config.yaml
train_examples: 97085
task: "super_resolution"
widths: [48, 96, 192]
attention: false
beta1: 0.95
lr_schedule: "cosine"
Rows from block 7 of a small image super-resolution model, named by matrix and row number. Rows with one number belong to one channel. Each number is 500 + 25 x the weight over its row's rms, rounded and kept within 0 to 999. All counts start at 0. Numbers have three digits each.
After each channel's rows are labels from the 100 images, of 14976, where the channel reaches its highest value: "top examples" is what is common among them. Only what is clearly more common there than usual is listed. The data: microscope photos of single blood and bone marrow cells. In brackets: how many of the 100.
# convs0: first 3x3 conv (model.mid.1.convs.0.weight, 192x192x3x3, each kernel summed), inputs 0-191
# convs1: second 3x3 conv (model.mid.1.convs.1.weight, 192x192x3x3, transposed, each kernel summed), outputs 0-191

convs0.14:527523472518527497526505521531530495492522522465474523463529525474461473473458484483538502515472503470532516465519525531529527518484462461475486478526540518533534470460465476513473497487523491524526479470481462525478537472469520466470474531530498539528523520531474516513531467481520484487526484530524464525469510489509461525516526528509470521526535468474478528474519528517523473508515482522524494485482475511483500492529529525522475525467505529526521473469523478524523526478527531529488526467519522532517535483526522525526525469513520464480478519458494514511528507509523527522
convs1.14:479537463526514488497482482554518498546518499487489525498527500518479483507487479508543479486500484502508480492526500518519547474467456435490523538516526536531506518444503504509482527490526535512503478482472461455495498483472491444506487507497447536516517456489506499509498490504519495521511485550483449505505504553476480522468467508465511556540543473524506540500487513468512479475461481505458502519512481479483511502538508482525465549499448537511500485521464487490487518474536507473502536517525502547499519518534485480517481490472489477499493505507509488499532459515510500546
top examples: cell type: artefact (31)

convs0.169:487410524481495493474494498472488503498462490523505461499484474518510531540504500482462515487501478501481470533520522505508479493509545519516509525507479492480495505516500518498521471484456419485529507478526518511504525526500467508515497502501511510474478534483516527515536529522481502486485492462491526483471503472481536500482484471524505484484469519499525500501480474517479519510522502469487488485538526523537452486488485529473522489523547428459499520503501531482481488546487499485514480538467508474464511484419469491483482481467548521500525513568459475497488521477491479456
convs1.169:531507448554535500506495476495461457518528471497485524456520487519494523528458483482502505499499468469509466486484545486509509497510498477473481500550477550486478515470511505503473522462508498554517490472456445466461482491494519462502528489473519495539525462462512517530487505480515515538545472532534505511447485542501485494528517541473513536534516471492486505474491518467536496497508507520512502528490467516463537481506501467531495500519509508466510461521504481487521535466535491491536507479535481514497501534521489477483505488502485462540467517474513524472499500555494517542
top examples: smear: peripheral blood (86); cell type: lymphocyte (35)

convs0.104:528526466522527494525508525536523486497523514474477531474531522482464476477460474483538504522478501468536516471529531533525536518485466461470490482522533526532521470462471480524467503488518480533529477465473466530471536472465520456481469528529491537524520520529480515517532473483528485484528483526526451526464511483510471521515514532512479524530530471470480535479518527520524474514506473522512485479478477520478488482531523526530470531464488520511521476475512474518511525472528522522493536476528521524519535484534519523529512467516528473487479525472496515502532496513513526529
convs1.104:484532473523513489491486486554512488534514496484495522490533494511474477508486473518538477484489483508516485491535509521524542476462457429488524541509519537534508507435490500510475529494518536505507480473479466463500508485468487442509479512505447542513507467501505507504504483503522494510507478555481446510514500548484478534474471509463508551533544472523509546505492513473519478472461475500460501513521482484489506494536500488531467557498449531510507494516460494485487523472533501469495535512519505542504528505532491485516477484472495481493503511511505488493536462510507505551
top examples: cell type: artefact (26)

convs0.44:523491502504510485501502511520501493471489489496491503477524491509459522516484500479499472474491476509502491495566556545522521476492506489487497534513497547504506485477476504519486480473521516490552478475531490536466520504480471472496471514528511519515480512522504526547574496522518480492498490497494519510481479459464482557449488484502495481512497482483509553484491479536512500526554505465475491462530510498501441492518485502486494545503556497499507495468477513488502503485481501519504510507467535556477573485470494526509481444453578495480505535517455485490531527498508493517
convs1.44:526494476544519498491481477502453425527521451492503527470539470525482514534462447498507495486495465493524477494518543508517511486494494465475499525540469549491487507465499509508461530475499495540529483466473465460475491484472496448513505508491499504519506480474531521532505502496533504537533452543522494517471470534497491513515498530473519542533519474510501539490480510467535493498504487491491492523526474519478521446509480472540479517513505495461496493522487502470503535466546481483527524516541496505487527521519497485481480474475488486523504533506485500442519492545485510552
top examples: smear: peripheral blood (77)

convs0.95:526530466523530479526511522529528517481527529475473525474529532478470470467467486485539510523476510468526526467518518517527528517474461470470479477526537511532529471468475477518473526485527528527515469469476472518477533471469532467475471533523500528519529506524476507514526470486532474480528489528527463519471504480520472516523525521505476503529540474474476517479521531518518473499505481535514503476473476524482483514526532527524473524467494533525527471475515476530524527476524531525481526477535517541525526482527518516523525473516508471476473506468534528527524500523525529525
convs1.95:457532489492496482491492485559539518540503515491498521513508513504485473495511488528550477485503502527511497496541477531524548482454451449508542528487531510535515512465492499510492510508518542484495482496492489477515508486473470470500472514508421541495499479517499502491510488509511490496488497530463432503535519526474489525451449490484501541521531489528512539514496507496503480470450471490447499501518496462498485515533505510510462555491431539519498503513456487495483493499521508471485533527505516542504519502534482478533474502478507491481503501528509467509535443485507493522
top examples: cell type: artefact (32)

convs0.20:529522465518526502524507525538526494491522523468480528472529525478460476474459486484537496520479504468540513464528530528531536518485460457471492483518535517531527470459471476516470510491518490530520481466473466526474544475469515452476471536530494534512521521534477509514536470481533486487525488525533454519464510490509467524517520528503474524527536467471477527477521534512517473509491485526505495485483476515475492492526527526525469530464473523523518470472512479523519522472526527516492534476530517524520533485528519526525519467510518473488479521461506514512532490511511532516
convs1.20:477529474515508486494477481555520499532514502489505516500532501520487483512498480524541466484498485514510488495534504517523544467464456432498530547502519532529509519443497509512482529494527537505504477481476474462505500485470477449511482512503443536509496464497515504493503489508522490514502486549480444506517502547473481539462464504471515548533547476529516541517491511466514485469457478497453502513524488471490508501535502482520467552501442535514493501522456494482486511483528501475497532524520494550509523508522482479512471489463489489493511509519503481500532455505505496540
top examples: cell type: artefact (30)

convs0.117:464458511508482498482491529482506521504520555498498470476510495516518502507505545518499533513495526503475480504496461459550465557513488512528517502525524481479523511494502489484526501504486485539504498507513491509511500498492537536493473437513529491503528459491519518462474488492483507530511523523488500479522537526524484503541488506513495538498484519484476469484508522509468504403467513510491540506496521507538516526492541531483488472528444501500504501498528487502540515548548491490497489469499449426577484516447490466488496491511470473505497450511511495522488479499490508483
convs1.117:475510508468486495514498498492561588495486560514505471535458524495506487467530560504510492509517527500479514515478451483481491497499495529536510477471543460516528513531503497492547484514505524463461509549515520517519501507520504542494497490487476504492503509508483475467489506519474495480461554462474498475512515479484504470473489479511490474485492521504503457516499495518475500490488530517496518479478529463524483566489536519445499482511480514537501499487506495535503471541459527508469470494472490510515462497474483484519513536509504504480486455499531501568472490462517489452
top examples: smear: peripheral blood (84); cell type: segmented neutrophil (58)

convs0.159:531505473520526496528498528531527485499514513465479525466526519479461490489454480479542497520476507473536504467508530535532533514497470455475484475521512518537527466460461475521470489488522468533537477466478464534471539472468513456464473531525501534528517526538485529505534467481529491494530484523529460529472509493504460533512522529521473526533514466465477533475514517516523473520520485520525494485484474504480502484534520519525468522465508509515515477468523470510522525472530511531492530471511517533510538487526522532528519465506529469492479524462484509499523506500504517520
convs1.159:487537462536520493496487485551518494543518493481484527480529497513466476508474476503540489490488483496514481488523506516519542479468459436479514535520525543539505506437497498508473530490517535512503479472477460456493509482469502438508484504498454539521520462491501496514498483496518498520517474553487452507497498548486475520482484511457503551536544472516499541490486517471517474476464481509464499515507478487485517498539507488535471552495457534511513480514466493493486525468540506472501535504529506537498522514539494487519486484476489475496487508496508499497534466519512509555
top examples: cell type: artefact (26)

convs0.156:529507477517508489531507501513509486471505505481479506470532510484455503508463482453516498493495467468532491481558567534532510511494499486481507488516500523515507474484465484506470522474503507501530482462493461524444530485473508454471477526509517528528516531541489552522571486477539482486525474522519481519458491468499477539499503523543481497524500461469483531469519504542534486547533498502527479479518479535466452485518508519497474517479537491499515477474520498504514511467505508520497515476507525505482543487512515534517508460496560475487480544489450508483522532498508508513
convs1.156:529497479539512499491486466507459423524529453490505525472533488519497512538469447501517489494500458496538471491521552515525511492483490474477503514529466538496499514475486505515461524471499496548530476463473464471474488480473491456502489519491492497516492481485531538523509499498535491533538444533522486524480470525496496511510491537483518544532523466512503541492492519480540491507505473485494484518523467518466514439509490483534474520514509496471490506518498483469515527469549487496530515525543490503487523528522503487493478469482504485533510539518479492434521492537486513541
top examples: smear: peripheral blood (89)

convs0.3:525455499516496519509529480495493473507501470486462488483495515478476517512493490463496474536491490459560467481511560543525511513510505490467525470515468536502475477501491481543478490473470471532532494482511475548450539498494490476474492562479462516510506512537489515535551492478520494504528480489504465522441509494504478515481506547520474524522469476464482535472499484527533481546519469511513484492481485476474468481520473522507485497452515450513527487487515469470508508476531475528521490475532539492472513503482516526519504491511571475514474543500483491475495509505476487490
convs1.3:498508492515507486491465492534478463514525480498512519501546486525502482509486458526527465472496480517526504492552533516526527458465468436490531557503488528515500513456507515502469540496509518508506485470484485476508505485466479453523485524508454526504490486507531513493529490507537488519509479551480456504507496538486497547471470515481519538526532485530522539521499502464526501481459473482460500516557490489490515470520488479523482541507455516489477513524455512466485514481530483457510525537522483524503533502511487479485461481448491503495532523527489474472526462520492500547
top examples: smear: peripheral blood (91); cell type: segmented neutrophil (42)

convs0.70:480438529469474495473494491474489506499461496527507463513483472532524542552521509480465509484519485527467464533513510503498482496513540525527503537486468490478476520520513521507516468489469468482528497491526534499508505524502460515521497489493512497457474511469526521504524534524478501494489497467481534475510493477474538500462472458516510477472470521509526494517472473510467521515524505458469492489536534500523455503482470508468515497526539453478490528514480529480475473531476481486512477550469503504464505498426470489478467488467527523517534497570471465496490518478482477468
convs1.70:517520446559532489500484477515484474526531487488493530459520483519482505525455490492522488482498477474510469478498534493517525480493481466481493511539497547501496524457509504506476534470518521537512482476462442457472476484484510454508517486484495501547526456466516511525484494490513497537533472542521486515458480549485477514504497535460517537551529468507489517474476521459528485485491506509494514524507461495466539494528511465531483514519485526479500463519484484485521550464530500477529515486536481530512510528529487473493492487482475461524469512483524512492512484549496517546
top examples: smear: peripheral blood (81)

convs0.140:484487481494482503485522495507524510493476502505500485494503523512507535509525517494514518513522479480487490472512498507517500525525523495497517506520498522514482508489512487526529459468522512501506505476463511565484525526529481550486506525512483536497476495491521477523527493492490515522496484510445525451441487475470509513423488473492516505524462489480489526496454472534465486511549477503444510469500493501490491513509462558482475515503602526472515486483480472466498486511518492491493483479521527555494506500434477483502477493449551475517479493544445492501512531505507462474
convs1.140:516514460531526486514467459527498467524542485505499525482524486531494524538477480494524478491502467506509464489518527494508523460485478460505502530522486548502502540465513515520474545460527516538526467481453462446470473477470477455506488506466487503530486474472537521511497509497537493545519464543518491510484466545478483519477481534472518536547542470516507520506466518450532495495489492506482494513531475478469511492516506459522470525533483523495480478523489492486514514469521498485524518517521476538500512552522474472483481474453479475531497515509501505476512481539504511534
top examples: smear: peripheral blood (92); cell type: segmented neutrophil (42); cell type: lymphocyte (36)

convs0.52:509450515490508514526482466472489499510488494544488462488494500518513533547478491471489482520488454444498462538511526484508478479519548526501505494509496481505499514519529521528517495460456451494560496455513511526458509518499489474525497510491521503473482560483519521505539533481501497513497447476499503469437491478486530502487499487550500493513486533466533484476473491509494528496542497490518467480536528514540478496484500528486522493516547468470512511495526517507495491539502508529526472533494483485471503506446467467479506481466565513517493494565445505496482502501493497493
convs1.52:544499459543540501516482469488456450500543464505484512466532484523509518526454468484510499508492458468522475485502551488500494490503500484482478510539468544485482530484515519520473520460505495552517480468452455470462489483486516461505514514469518486532513478475519513524491510487537504540539474540532505512450477537507493491523520547483507526531528474499497504481496515460548506497510493516518487525512474515462539467498504474526504494517514503481492475521513490483520531473531485495535497493541472513492500539519489471465505471483486473537481512476505529465496500562492516545
top examples: smear: peripheral blood (92)

convs0.58:529528471519530486532509511532530515462517518467474520472533522469461481470459490479526513488480482461527519470531532525525526514481471470480492475508536512530523474474464470488472528488526508505504482461487467510458536472476523466469473530519511535529518513543475507513542468472529475479521493529524464520464502478511464518522526503509469506528526472469469522470529536520503472511490493517521494485479474522473465510531531525521469525459488514518510466476490480530518523475518535511483523464518521514509532491526529538528535471513501466478470520467508527509525509504532540515
convs1.58:506519466548514491488487464524499461543517474483506532472521497527477524542475475502531486484509460498513456496500531512519531495491486474481503509530490552514499516460481504514468518460516524560543474474472454456471477474476492452501492496483475507532498446464526535521475499506518497536548448525520479526497473539476486499483487527467525558536525458512508530496475520483519482487501492495487499526493463490467513475528498480532453530518496518487502485522492459489513525459551502501516523514536488528494515537532493483518485481493495475539491528507500497464521485522494504530
top examples: cell type: artefact (31)

convs0.9:508460488480493474507511514515525540498454522503520494484503501516483527492479543495517507465499490488471482503526495503541523492486517479496546523538492535488507498464478514496525470457487450502522508438509496529460509502498466479470482496543505486530487506488538502510508505525481498503507505495495504512483527475438494579442476470510494499506494498482529539494480487535463516485514503463458499471535513511522459507534483541481505533502583475463525493472467489493516490523488519483508505514453525520505526501452466494519491454443525505497496514527467492521530536471504490463
convs1.9:520498460544520494511488467509476449538525463494502526466521489523484540542476474488514504500500461494508461490496531504512518494514503466491487502539472561486473509467489503513468519459514490554539481485456458460457473477482485455500505490471508489532499465461533537527481509488516516547542459536533508514474466539486481507507501532482515547540522465499493526489462511467535492517520499508497491520498465508461514478515491462532464510522516508470505471524512475488516517458533487510526518498535490519486505545524486491499492485483490470545485532495488510459508508538488498529
top examples: smear: peripheral blood (46)

convs0.7:530515463518525502527508522536528493499523518474471523471531525483465483486458476483540500524481505468540504467525531533529532516493466463469487479523524521538518471463473478524466497486517479533531475464478466531469539472468520453476472538524495539522521526534480518513541474481530485492534481523530455519461510486512470525514521530515478526526527469466476529478519527518524472510509474528514486476479474517476497486527522526523472529464482515512521473473516471514515524472530518522494531474526520525511534483527521528526517467512528471494476525469496515505532496514508527521
convs1.7:487531468520513486494482478553516491531524499489495525493528501514482479509485474517543478486495484506517487488534507519520546469461453435492522538507518536532514512445497506512475529494516537503502475476473465459498500481462483442508478515500449538514506471500509504504509487503525489512503479550478449511507499544480482536468465515467504546539545472524508545501493517468525480472464473500460498510526482482483508496533506485525471555501449536508495496515458494486495519483534504473498534520525502545504527514533487474514472477466492479494498509513509486494535458516505508550
top examples: cell type: artefact (29)

convs0.47:485436531475478494485494500483496503486459493524506464504490470522519540555511511471467519481511485521469461529528524512506486498509542520519508534484467496473481515516503517512509471488474471484547490477524527505495512522497456508513486500500527490463472531485520534511549530519489494488490489461486540479500486465477535510466477459537494476475473515499521507505472471519473513531544505459479490479535529507511443499487482518474503506521559446483489524499490523485476477526476491494507488536465510502471520490425487496480476477466548524511527514559468470498502541474492479470
convs1.47:518513447559531485496478471506474472522528482491494532461517484526485515532465492497518484484500476477512472490498541495526523476496487466479499514541489554500489521454504510500477528470515519542511485476463448461471474481482499455513521487481491509544515460462524517520484500489516495537535468539520485514461478548485479518501495533464523537547524466507494516478473519457533483484494513508495517530512462494464540488524506461527478513526491521472500467532483484480522545467533498476528513489540475523510509536518479468492488490479481462526479514488515510489507480548495519543
top examples: smear: peripheral blood (92); cell type: lymphocyte (36)