Weights of a small image super-resolution model: trained on microscope photos of single blood and bone marrow cells.
Rows from block 7 of a small image super-resolution model, named by matrix and row number. Rows with one number belong to one channel. Each number is 500 + 50 x the weight over its row's rms, rounded and kept within 0 to 999. All counts start at 0. Numbers have three digits each.
After each channel's rows are labels from the 100 images, of 14976, where the channel reaches its highest value: "top examples" is what is common among them; "patch colour" is the nearest of a few named colours to the mean colour under the peak. Only what is clearly more common there than usual is listed. The data: microscope photos of single blood and bone marrow cells.
# convs0: first 3x3 conv (model.mid.1.convs.0.weight, 192x192x3x3, each kernel summed), inputs 0-191
# convs1: second 3x3 conv (model.mid.1.convs.1.weight, 192x192x3x3, transposed, each kernel summed), outputs 0-191

convs0.177:499443551489471531473466458436409481572489478578509449545466432576580493476526505482461477467525445492467491586536463450492423486504511583525521554530440486427455588559559567489595558544409460490426553563571544436562472561559532598525591466420499437495522536469536408479462552544463539542499539486526515457475522548531582412552492490440555533467460565569571456513505475469475562500440542464524492562554569495572504482454473466478596410555476428409511540569449571479480467628503443411548443533472457408456435540488482459450491622480422553525524482532447473473438480474441486471
convs1.177:481453592413442530486552564438498541443429519513518449545448516443517502459559542500427540529502558524472555528473447501465443558548568599520493457445490409473491441588489479477554434557450434429477555546585600593544541555564502605485506484545561470432468575547455480484516502496438522430446559408492562476541538397543539477533525438566472408403418573472498454517544455583436521546554517477537483453468563533565442511449478569449556450456567436520515544453549539523472443562431496550464455493431545422491477426447537565507528542559540563458532478511465484517462555423491478407
top examples: cell type: artefact
patch colour: blue

convs0.172:499441478546518576407566496489531512610433507547473508460483583522455563527515556489461469529514493489474454512539469480525498493514522482447526594535499611543481539415510527600496398463492405536554512438596543643510489565556487463491558481530433498486470509463508425585473524536459546521452410496506446478382514536453488595421477488390560555575459494481557544478455445549500503492515476449364516504517502512539484543523432531482520470511618510461599495506400479482537511476552529499520483552513550573483500474453492541500458545436704495535475521582415488546528469510560477481
convs1.172:532524431587553508490449468533426377567545412501491561444593444555469513553418415472500491485479430500516453466533571496517534470481487416449497578577438617510468514410541539539435560434523498577547475404445429399454491490473489388546518506484511510546499431433541511555483499479554531585560435598552481529464477591512472538505494553398543585549553483529527561502476508420560513484495464495476467544534468517468535430531468447589503559515493506468494465550466514443484563421580454461570554525548467531476557543561484477445459453435449462558510542508483501407534487594485501617
top examples: smear: peripheral blood; cell type: segmented neutrophil
patch colour: pink; white

convs0.158:527560514448463558462433524567523538479420554510550491471559429546480531520418511498592458554485471451480549494456471495532544515520507502519379579524557433595520489476494521529476537467455460520545473403494517500508612527459534419578458489558553538406500477489546513473555529576534491524511502489523478454516495506455517525424442385490499505534542531477536496539478525552417518459495525471430505504554533571636448532531498576513545495544394538484504569504479550475476496533559480521532513577436471675445537501449467530529375386485462548513560457535506440545508363356401470465
convs1.158:519579418572550481518465455585558475563550486467476562451546504523436493536446468488588472477485459490504438465497516498499575459456430400473454534549561595556539528402482490530425555455562561563540435463438404397459453450438496385477464489466454527544517413444524494539429469510544484560551432570552453539490438585452441510474495536412513588597607427504494562488446548437523452469462496537465493513498432470440533500563538445566435567524440576510495453510459453513519545427561541490510574506543499604489533562584509489547501442465434443531458511449553522494555449539534528579
top examples: cell type: artefact
patch colour: purple

convs0.65:497338520461465482490511492454491508501436487552455444504485483520520567597486503448454531481504448485458449546555567531538487504504567516510514518529452492468479513517501511499506420444427366480582482426532544551470547541486453484512461522534517505419456604461514580547606543522480492474498471442458553473424507415467562518455496434608472475475442520478528514501466430555453516550560489462470454452556550544535405483478473587462509518506646370455516528484481512469480458569481490487517482578453536449427552466341448484485482432439649522511512520618401471481494571473493452432
convs1.65:565501414605556487501461422492418394545566432498496547424550476551488542574423454486519465484508431443534436471502590480532515468508498456460482525583451592470470554445520523523456552433519494592526467455415405423435450475474505421527543494451526484579529439429558543548488514475552507584580425578558513518409456588479475521533502584446538572592545447515477530450461532424573495500516494510511504559531430510425577450519503422555471505548519513436490448556493476453546576438573475483579505495576444536494512580537470440462478468459459441575470539481502519425511486605473538582
top examples: smear: peripheral blood; cell type: lymphocyte
patch colour: purple

convs0.77:476426554493450520472468511439413471581469491572520452551483442575566491491532503487472495475531495545457503571514449479521433491514519570535484539534407502439426561574545563484584529552392397506437545573607545436561454545546540592537575434453503436484534514470543436490449554551465527547515552492535519470514524551545572473572482467452557530459436547565557476528497456457489552527420542468513514545560542512572526462460458451481587398512465405358526535570461562472471487598513409410549452536479465403461456523494494492468482617499399548529525496506471466486451497477413467466
convs1.77:474475578424449531481567567457508550461427530503503458542433512433514495447554545494432564526495571528467554520462433515471464563539553587508503444451500413486491426568488456476555433560448453415467556537590592590542544554556502598480500475549555474437475577560438479504510493489430520419438553402492552477548550395553532478527520426564457404421415563466479456505548462590429513544555510477538481444458555538564427524459481576459558462454560451521529529440532528527473454559425501536453469478422558422485477416463550572517532534566547552456515470518475483528470557429493481411
top examples: cell type: artefact
patch colour: purple

convs0.170:487440511513474500430471502423501546479457530545532423485536550517571516503493465527539505482498439493566561503606520549541416497489505542494590544548435495532477555504485512499501402501515576502490529488454537676545531517529490524435463578434402568543508458553515510472551494499531497462429493540358481419483510467515512573461470533488499484517450509534520549512610465562566541417458488504396588507486521621534493439465469502433537452595455468456472476491432421402564473567548478471448400513547428599588546450459416386474437464498580506474520499508408476543460455487513467439
convs1.170:579455469571577498522431459416372451452570468550506473457552437583559510542429502499470454490507437412528471518513612416523421455512520528479481525547421522430475603525575572473505550447499513551492511465436453491474477495516559507565589518464539457552538497455542495475539554505535491555539501551513524483378493560505525468546537581458554519503501490517531433471512529423575548432462538515530553583554491495481635463460492453489538427572499481455463478570501520456537565502540468441571423490562376492546476547449448392367486495458466474539478496464525561480434490626477546545
top examples: cell type: lymphocyte
patch colour: blue; black

convs0.69:492344456506540496486488519504516560537461536563485486492515519528463482481451505511536506483482463475460472537527503507557492459501520531505537537561525521511539506485476548466549467458375196517544531419537470562440535522501468436460507516587462505562490591490524511526508529527446501486508494470509403512443603496456542584521504511504475513546526505488578544473481487563474568377420521504493476509553529581565471498542513599493561496529582368325520465480463502508528509614506521492543534551461542436454521479464472473512549470414564521503448532529473509556521487450529489440
convs1.69:580474436571546525518524458447412393510536424504467529424517483511497562562434453449479532548483436427530449477458575478494476543550541510457436455573425570431443509493495509536453480442502447616556479452422427473411455483496530440470541493453615446554524472447508546565471529454525529552580439534591561543410475536524488462591570585511497528539504449458464513425506534466575507547588493529578469539449435564425547433488478458552504463506586472434522447519580461479561538437549476563573498453554489495478494566535505493464532456545500451595442548432483564414485553590476537544
top examples: smear: peripheral blood
patch colour: white

convs0.107:500443551490470529478461471434410469571483481582499457545478421582584483471516501481481484461522450494474504577533468463499434479500504577518517563532434494437447581565564569493588553542403445494422554556575544423556474557553540594532586451430494437499525542471536403482463551540475536547506541495527499468486525563546574436557493478442554531465463564574568466504511488458480562521424536463524490562550572501584508468456471461484596413523488426393509534580446572484470475622504437405554445527476456399454437541507484486451486625479403547531516490516446471472447493485434487481
convs1.107:479455594414441523483554567444500544441432520511518445542444519440519507454560542501430545524498564534475555524471444509469446559545561593520496452446487414478493435587488473476553433558453440428477557547589601589544547551557497608486498484540557474433471579551458485484514498500437514425451555401493562478544539398540536488525523434567471409406415571472486452517541461584438525545555517470534490452464563533565436515443475566447555450458565437518515543452545534521476441568432496543456460492431544424490475422444536566512525539558541561460531478515467485522469554417489474406
top examples: cell type: artefact
patch colour: blue

convs0.29:504446562492471525496448482441430470563495487578509454545484434585580499472522503481473475472533462522445511581527460474494435465515506574532508547526423499434450572562568565505586562543394428510440554558595540413557456545550535596535581442431498440496530526461553411479456547548479528560506543489550516476502516560537577442553497475450551528470463555576565472524507476445486558531421541475530485554566556498577494465468481449477597408522486430394504533576450579490467475615503424422566447532463453410457445549498492492448483624476399553534525500510462473465445504473421491470
convs1.29:477459595407442519487557566447511547437434528501515451545437526433511495452555546506435547527498563528476560521475442516471452555540557590527494452443502411490503427583476461470551432558443445418463550547589600594546550544550495602484497483548555482430470582561447483486522494497442508417438554405496559480549538396539536486530517439571462414411423564473482462508541465586442516541555518477536491448469560533564434519450481571446551459456558444520517545438541535527478441565432506541452461489431552425488477421448542568524522531561550562450524479511462485522469549416491481415
top examples: cell type: artefact
patch colour: purple

convs0.125:498370561434475510482502475476503493496434499513497401479476477541533573616492519431448528460489447481462411535551576525532478502510574513525500559488448476475506525514492527551506429448457438480613486431523551532495533552503422492518470526504537517442457570478512565520616528506483508473508437443465567474449487452458538530428482404582470467457464511479530512497451470564436528564592479421469479466577558529508390496484484544447507520524659407488490545474467536488479481522463502514522445568425519496441541477325460506483460440424634532507546521609407456477491597448486483430
convs1.125:530526414605555468504450444529445433565559461489503554450562468568491532564433468497542472469505437478535430466519580482557541448481471426475512541584468600494477559428519528504444586430535533581530464458427401423452455460473513416529538491462465499582524433431567540530494507487535501582557446593510475513423464597463470530493477574432556591585552439527492538481445528418563480467457502509463524566540431486437578470542504425548455531552461541436490444566452465458520571435563482453563527505585436550512523573543455434465459482447459431555459545507522509459520470601489512579
top examples: smear: peripheral blood; cell type: segmented neutrophil; cell type: lymphocyte
patch colour: purple

convs0.86:494364552461474533477496452434470484496446476574497408522461504516578566590519491447435501548507429426483440562503521471496458505534602575520465478489486433498483546568561527507529464429413384460554510465480565524465540558522468533555508524480519499409433613473524551499557569470482506489438441428479542419405474440501597480508466459605499467510448561445535465513463490527474539517559488481491450457572547532549436481436478564441548471553571410431486539507533516473472468602484499500526432576502490435441497492357418441474481480452592559533515455617428489471452521493488492419
convs1.86:588499409594586507538474437484423425510588451515473520431544472543517541553412467453511495510492424416535432475479594455501492481514501477463446495580453587460475563469533530524462543410537499612528468451400398444421463468474552439501542509429538470584542456433533514550479522470558504583578447566563514525385454569502477469549551598462522544565549448487489488456474534429588510492518509548545490550507438526421585462505509445540503473547523511466493434539527467478558569440554484500567489464569434525505480579533476445434515459477473435578450521442522560455481509620492542568
top examples: smear: peripheral blood
patch colour: purple

convs0.157:533345474532523458514541553490528573507478546524472501463510511510439477493452527497555547461491507484482473480525549511563503495428493462471540581595472555454492513441464507479524449474410280531549506409551493560478525487495495426439468516565443460522497538497514510566557490548512494483561519439545452571435591480444479599494535491488491534557508508460517554470506431595446520438427498510431495464526523597520468512541462575515465500489640383364569483446405481480531495561497468469481519550482579425454519486418515517565511428440600487469474560536456507571533541450512469414
convs1.157:567487432576547520502518468477398368550528401506473548426537467517491570575429426440472533524485434456516437471473572488504509531543542488435449488589412596444437500465514511543438502433504438614569488432437432449415459492494509428495544496470601456548502453433524555589462522450525545570583425542597551548430477546522487487565545567480514551545503467477480533461497516462560511550580472512552458538471444564431525420501465444574512498499575477430519448530548475458531538424559460533586527483548490492470526557555504510462493459513493459597469556470468528397503537592462519562
top examples: smear: peripheral blood; cell type: segmented neutrophil; cell type: lymphocyte
patch colour: white; pink

convs0.36:510322453497527477521488521528524518446470532526501478505518472538525494469469486502551536504468455406493480538502494517554510479512509512537562480560491506528518533488478527473590506444435240496549555452466452532419572490515508499453487523579475531595486609504542473478521526483481491507496512474499413530441575465458510563533518508545459494530516502464560530500483502535454551342414526491524498465547525553558474425549479600497518532539567351307501455441476478459518510621499495519518544505495540404482503500416465482518596465430495498509448504519451512521545514482483506416
convs1.36:593459443554547506533525442432420426488547451514475513437494500520523567549454490461493508552503434411539452486454577455499465529565532523485429436559431548424450531519470508519476485444506458617543480490400433504415446463492527469460537499433610433562519490464517557534490544460520511548581450514583567525390465533501499450584578601547491518555503431452464478434498536468590509540582524546586495544454434547408571458473499444510484430534580478438508453519589443498588519460528486569564466444557461500496448583507481469474545476552511451596432538418492575444451536577487539509
top examples: smear: peripheral blood
patch colour: white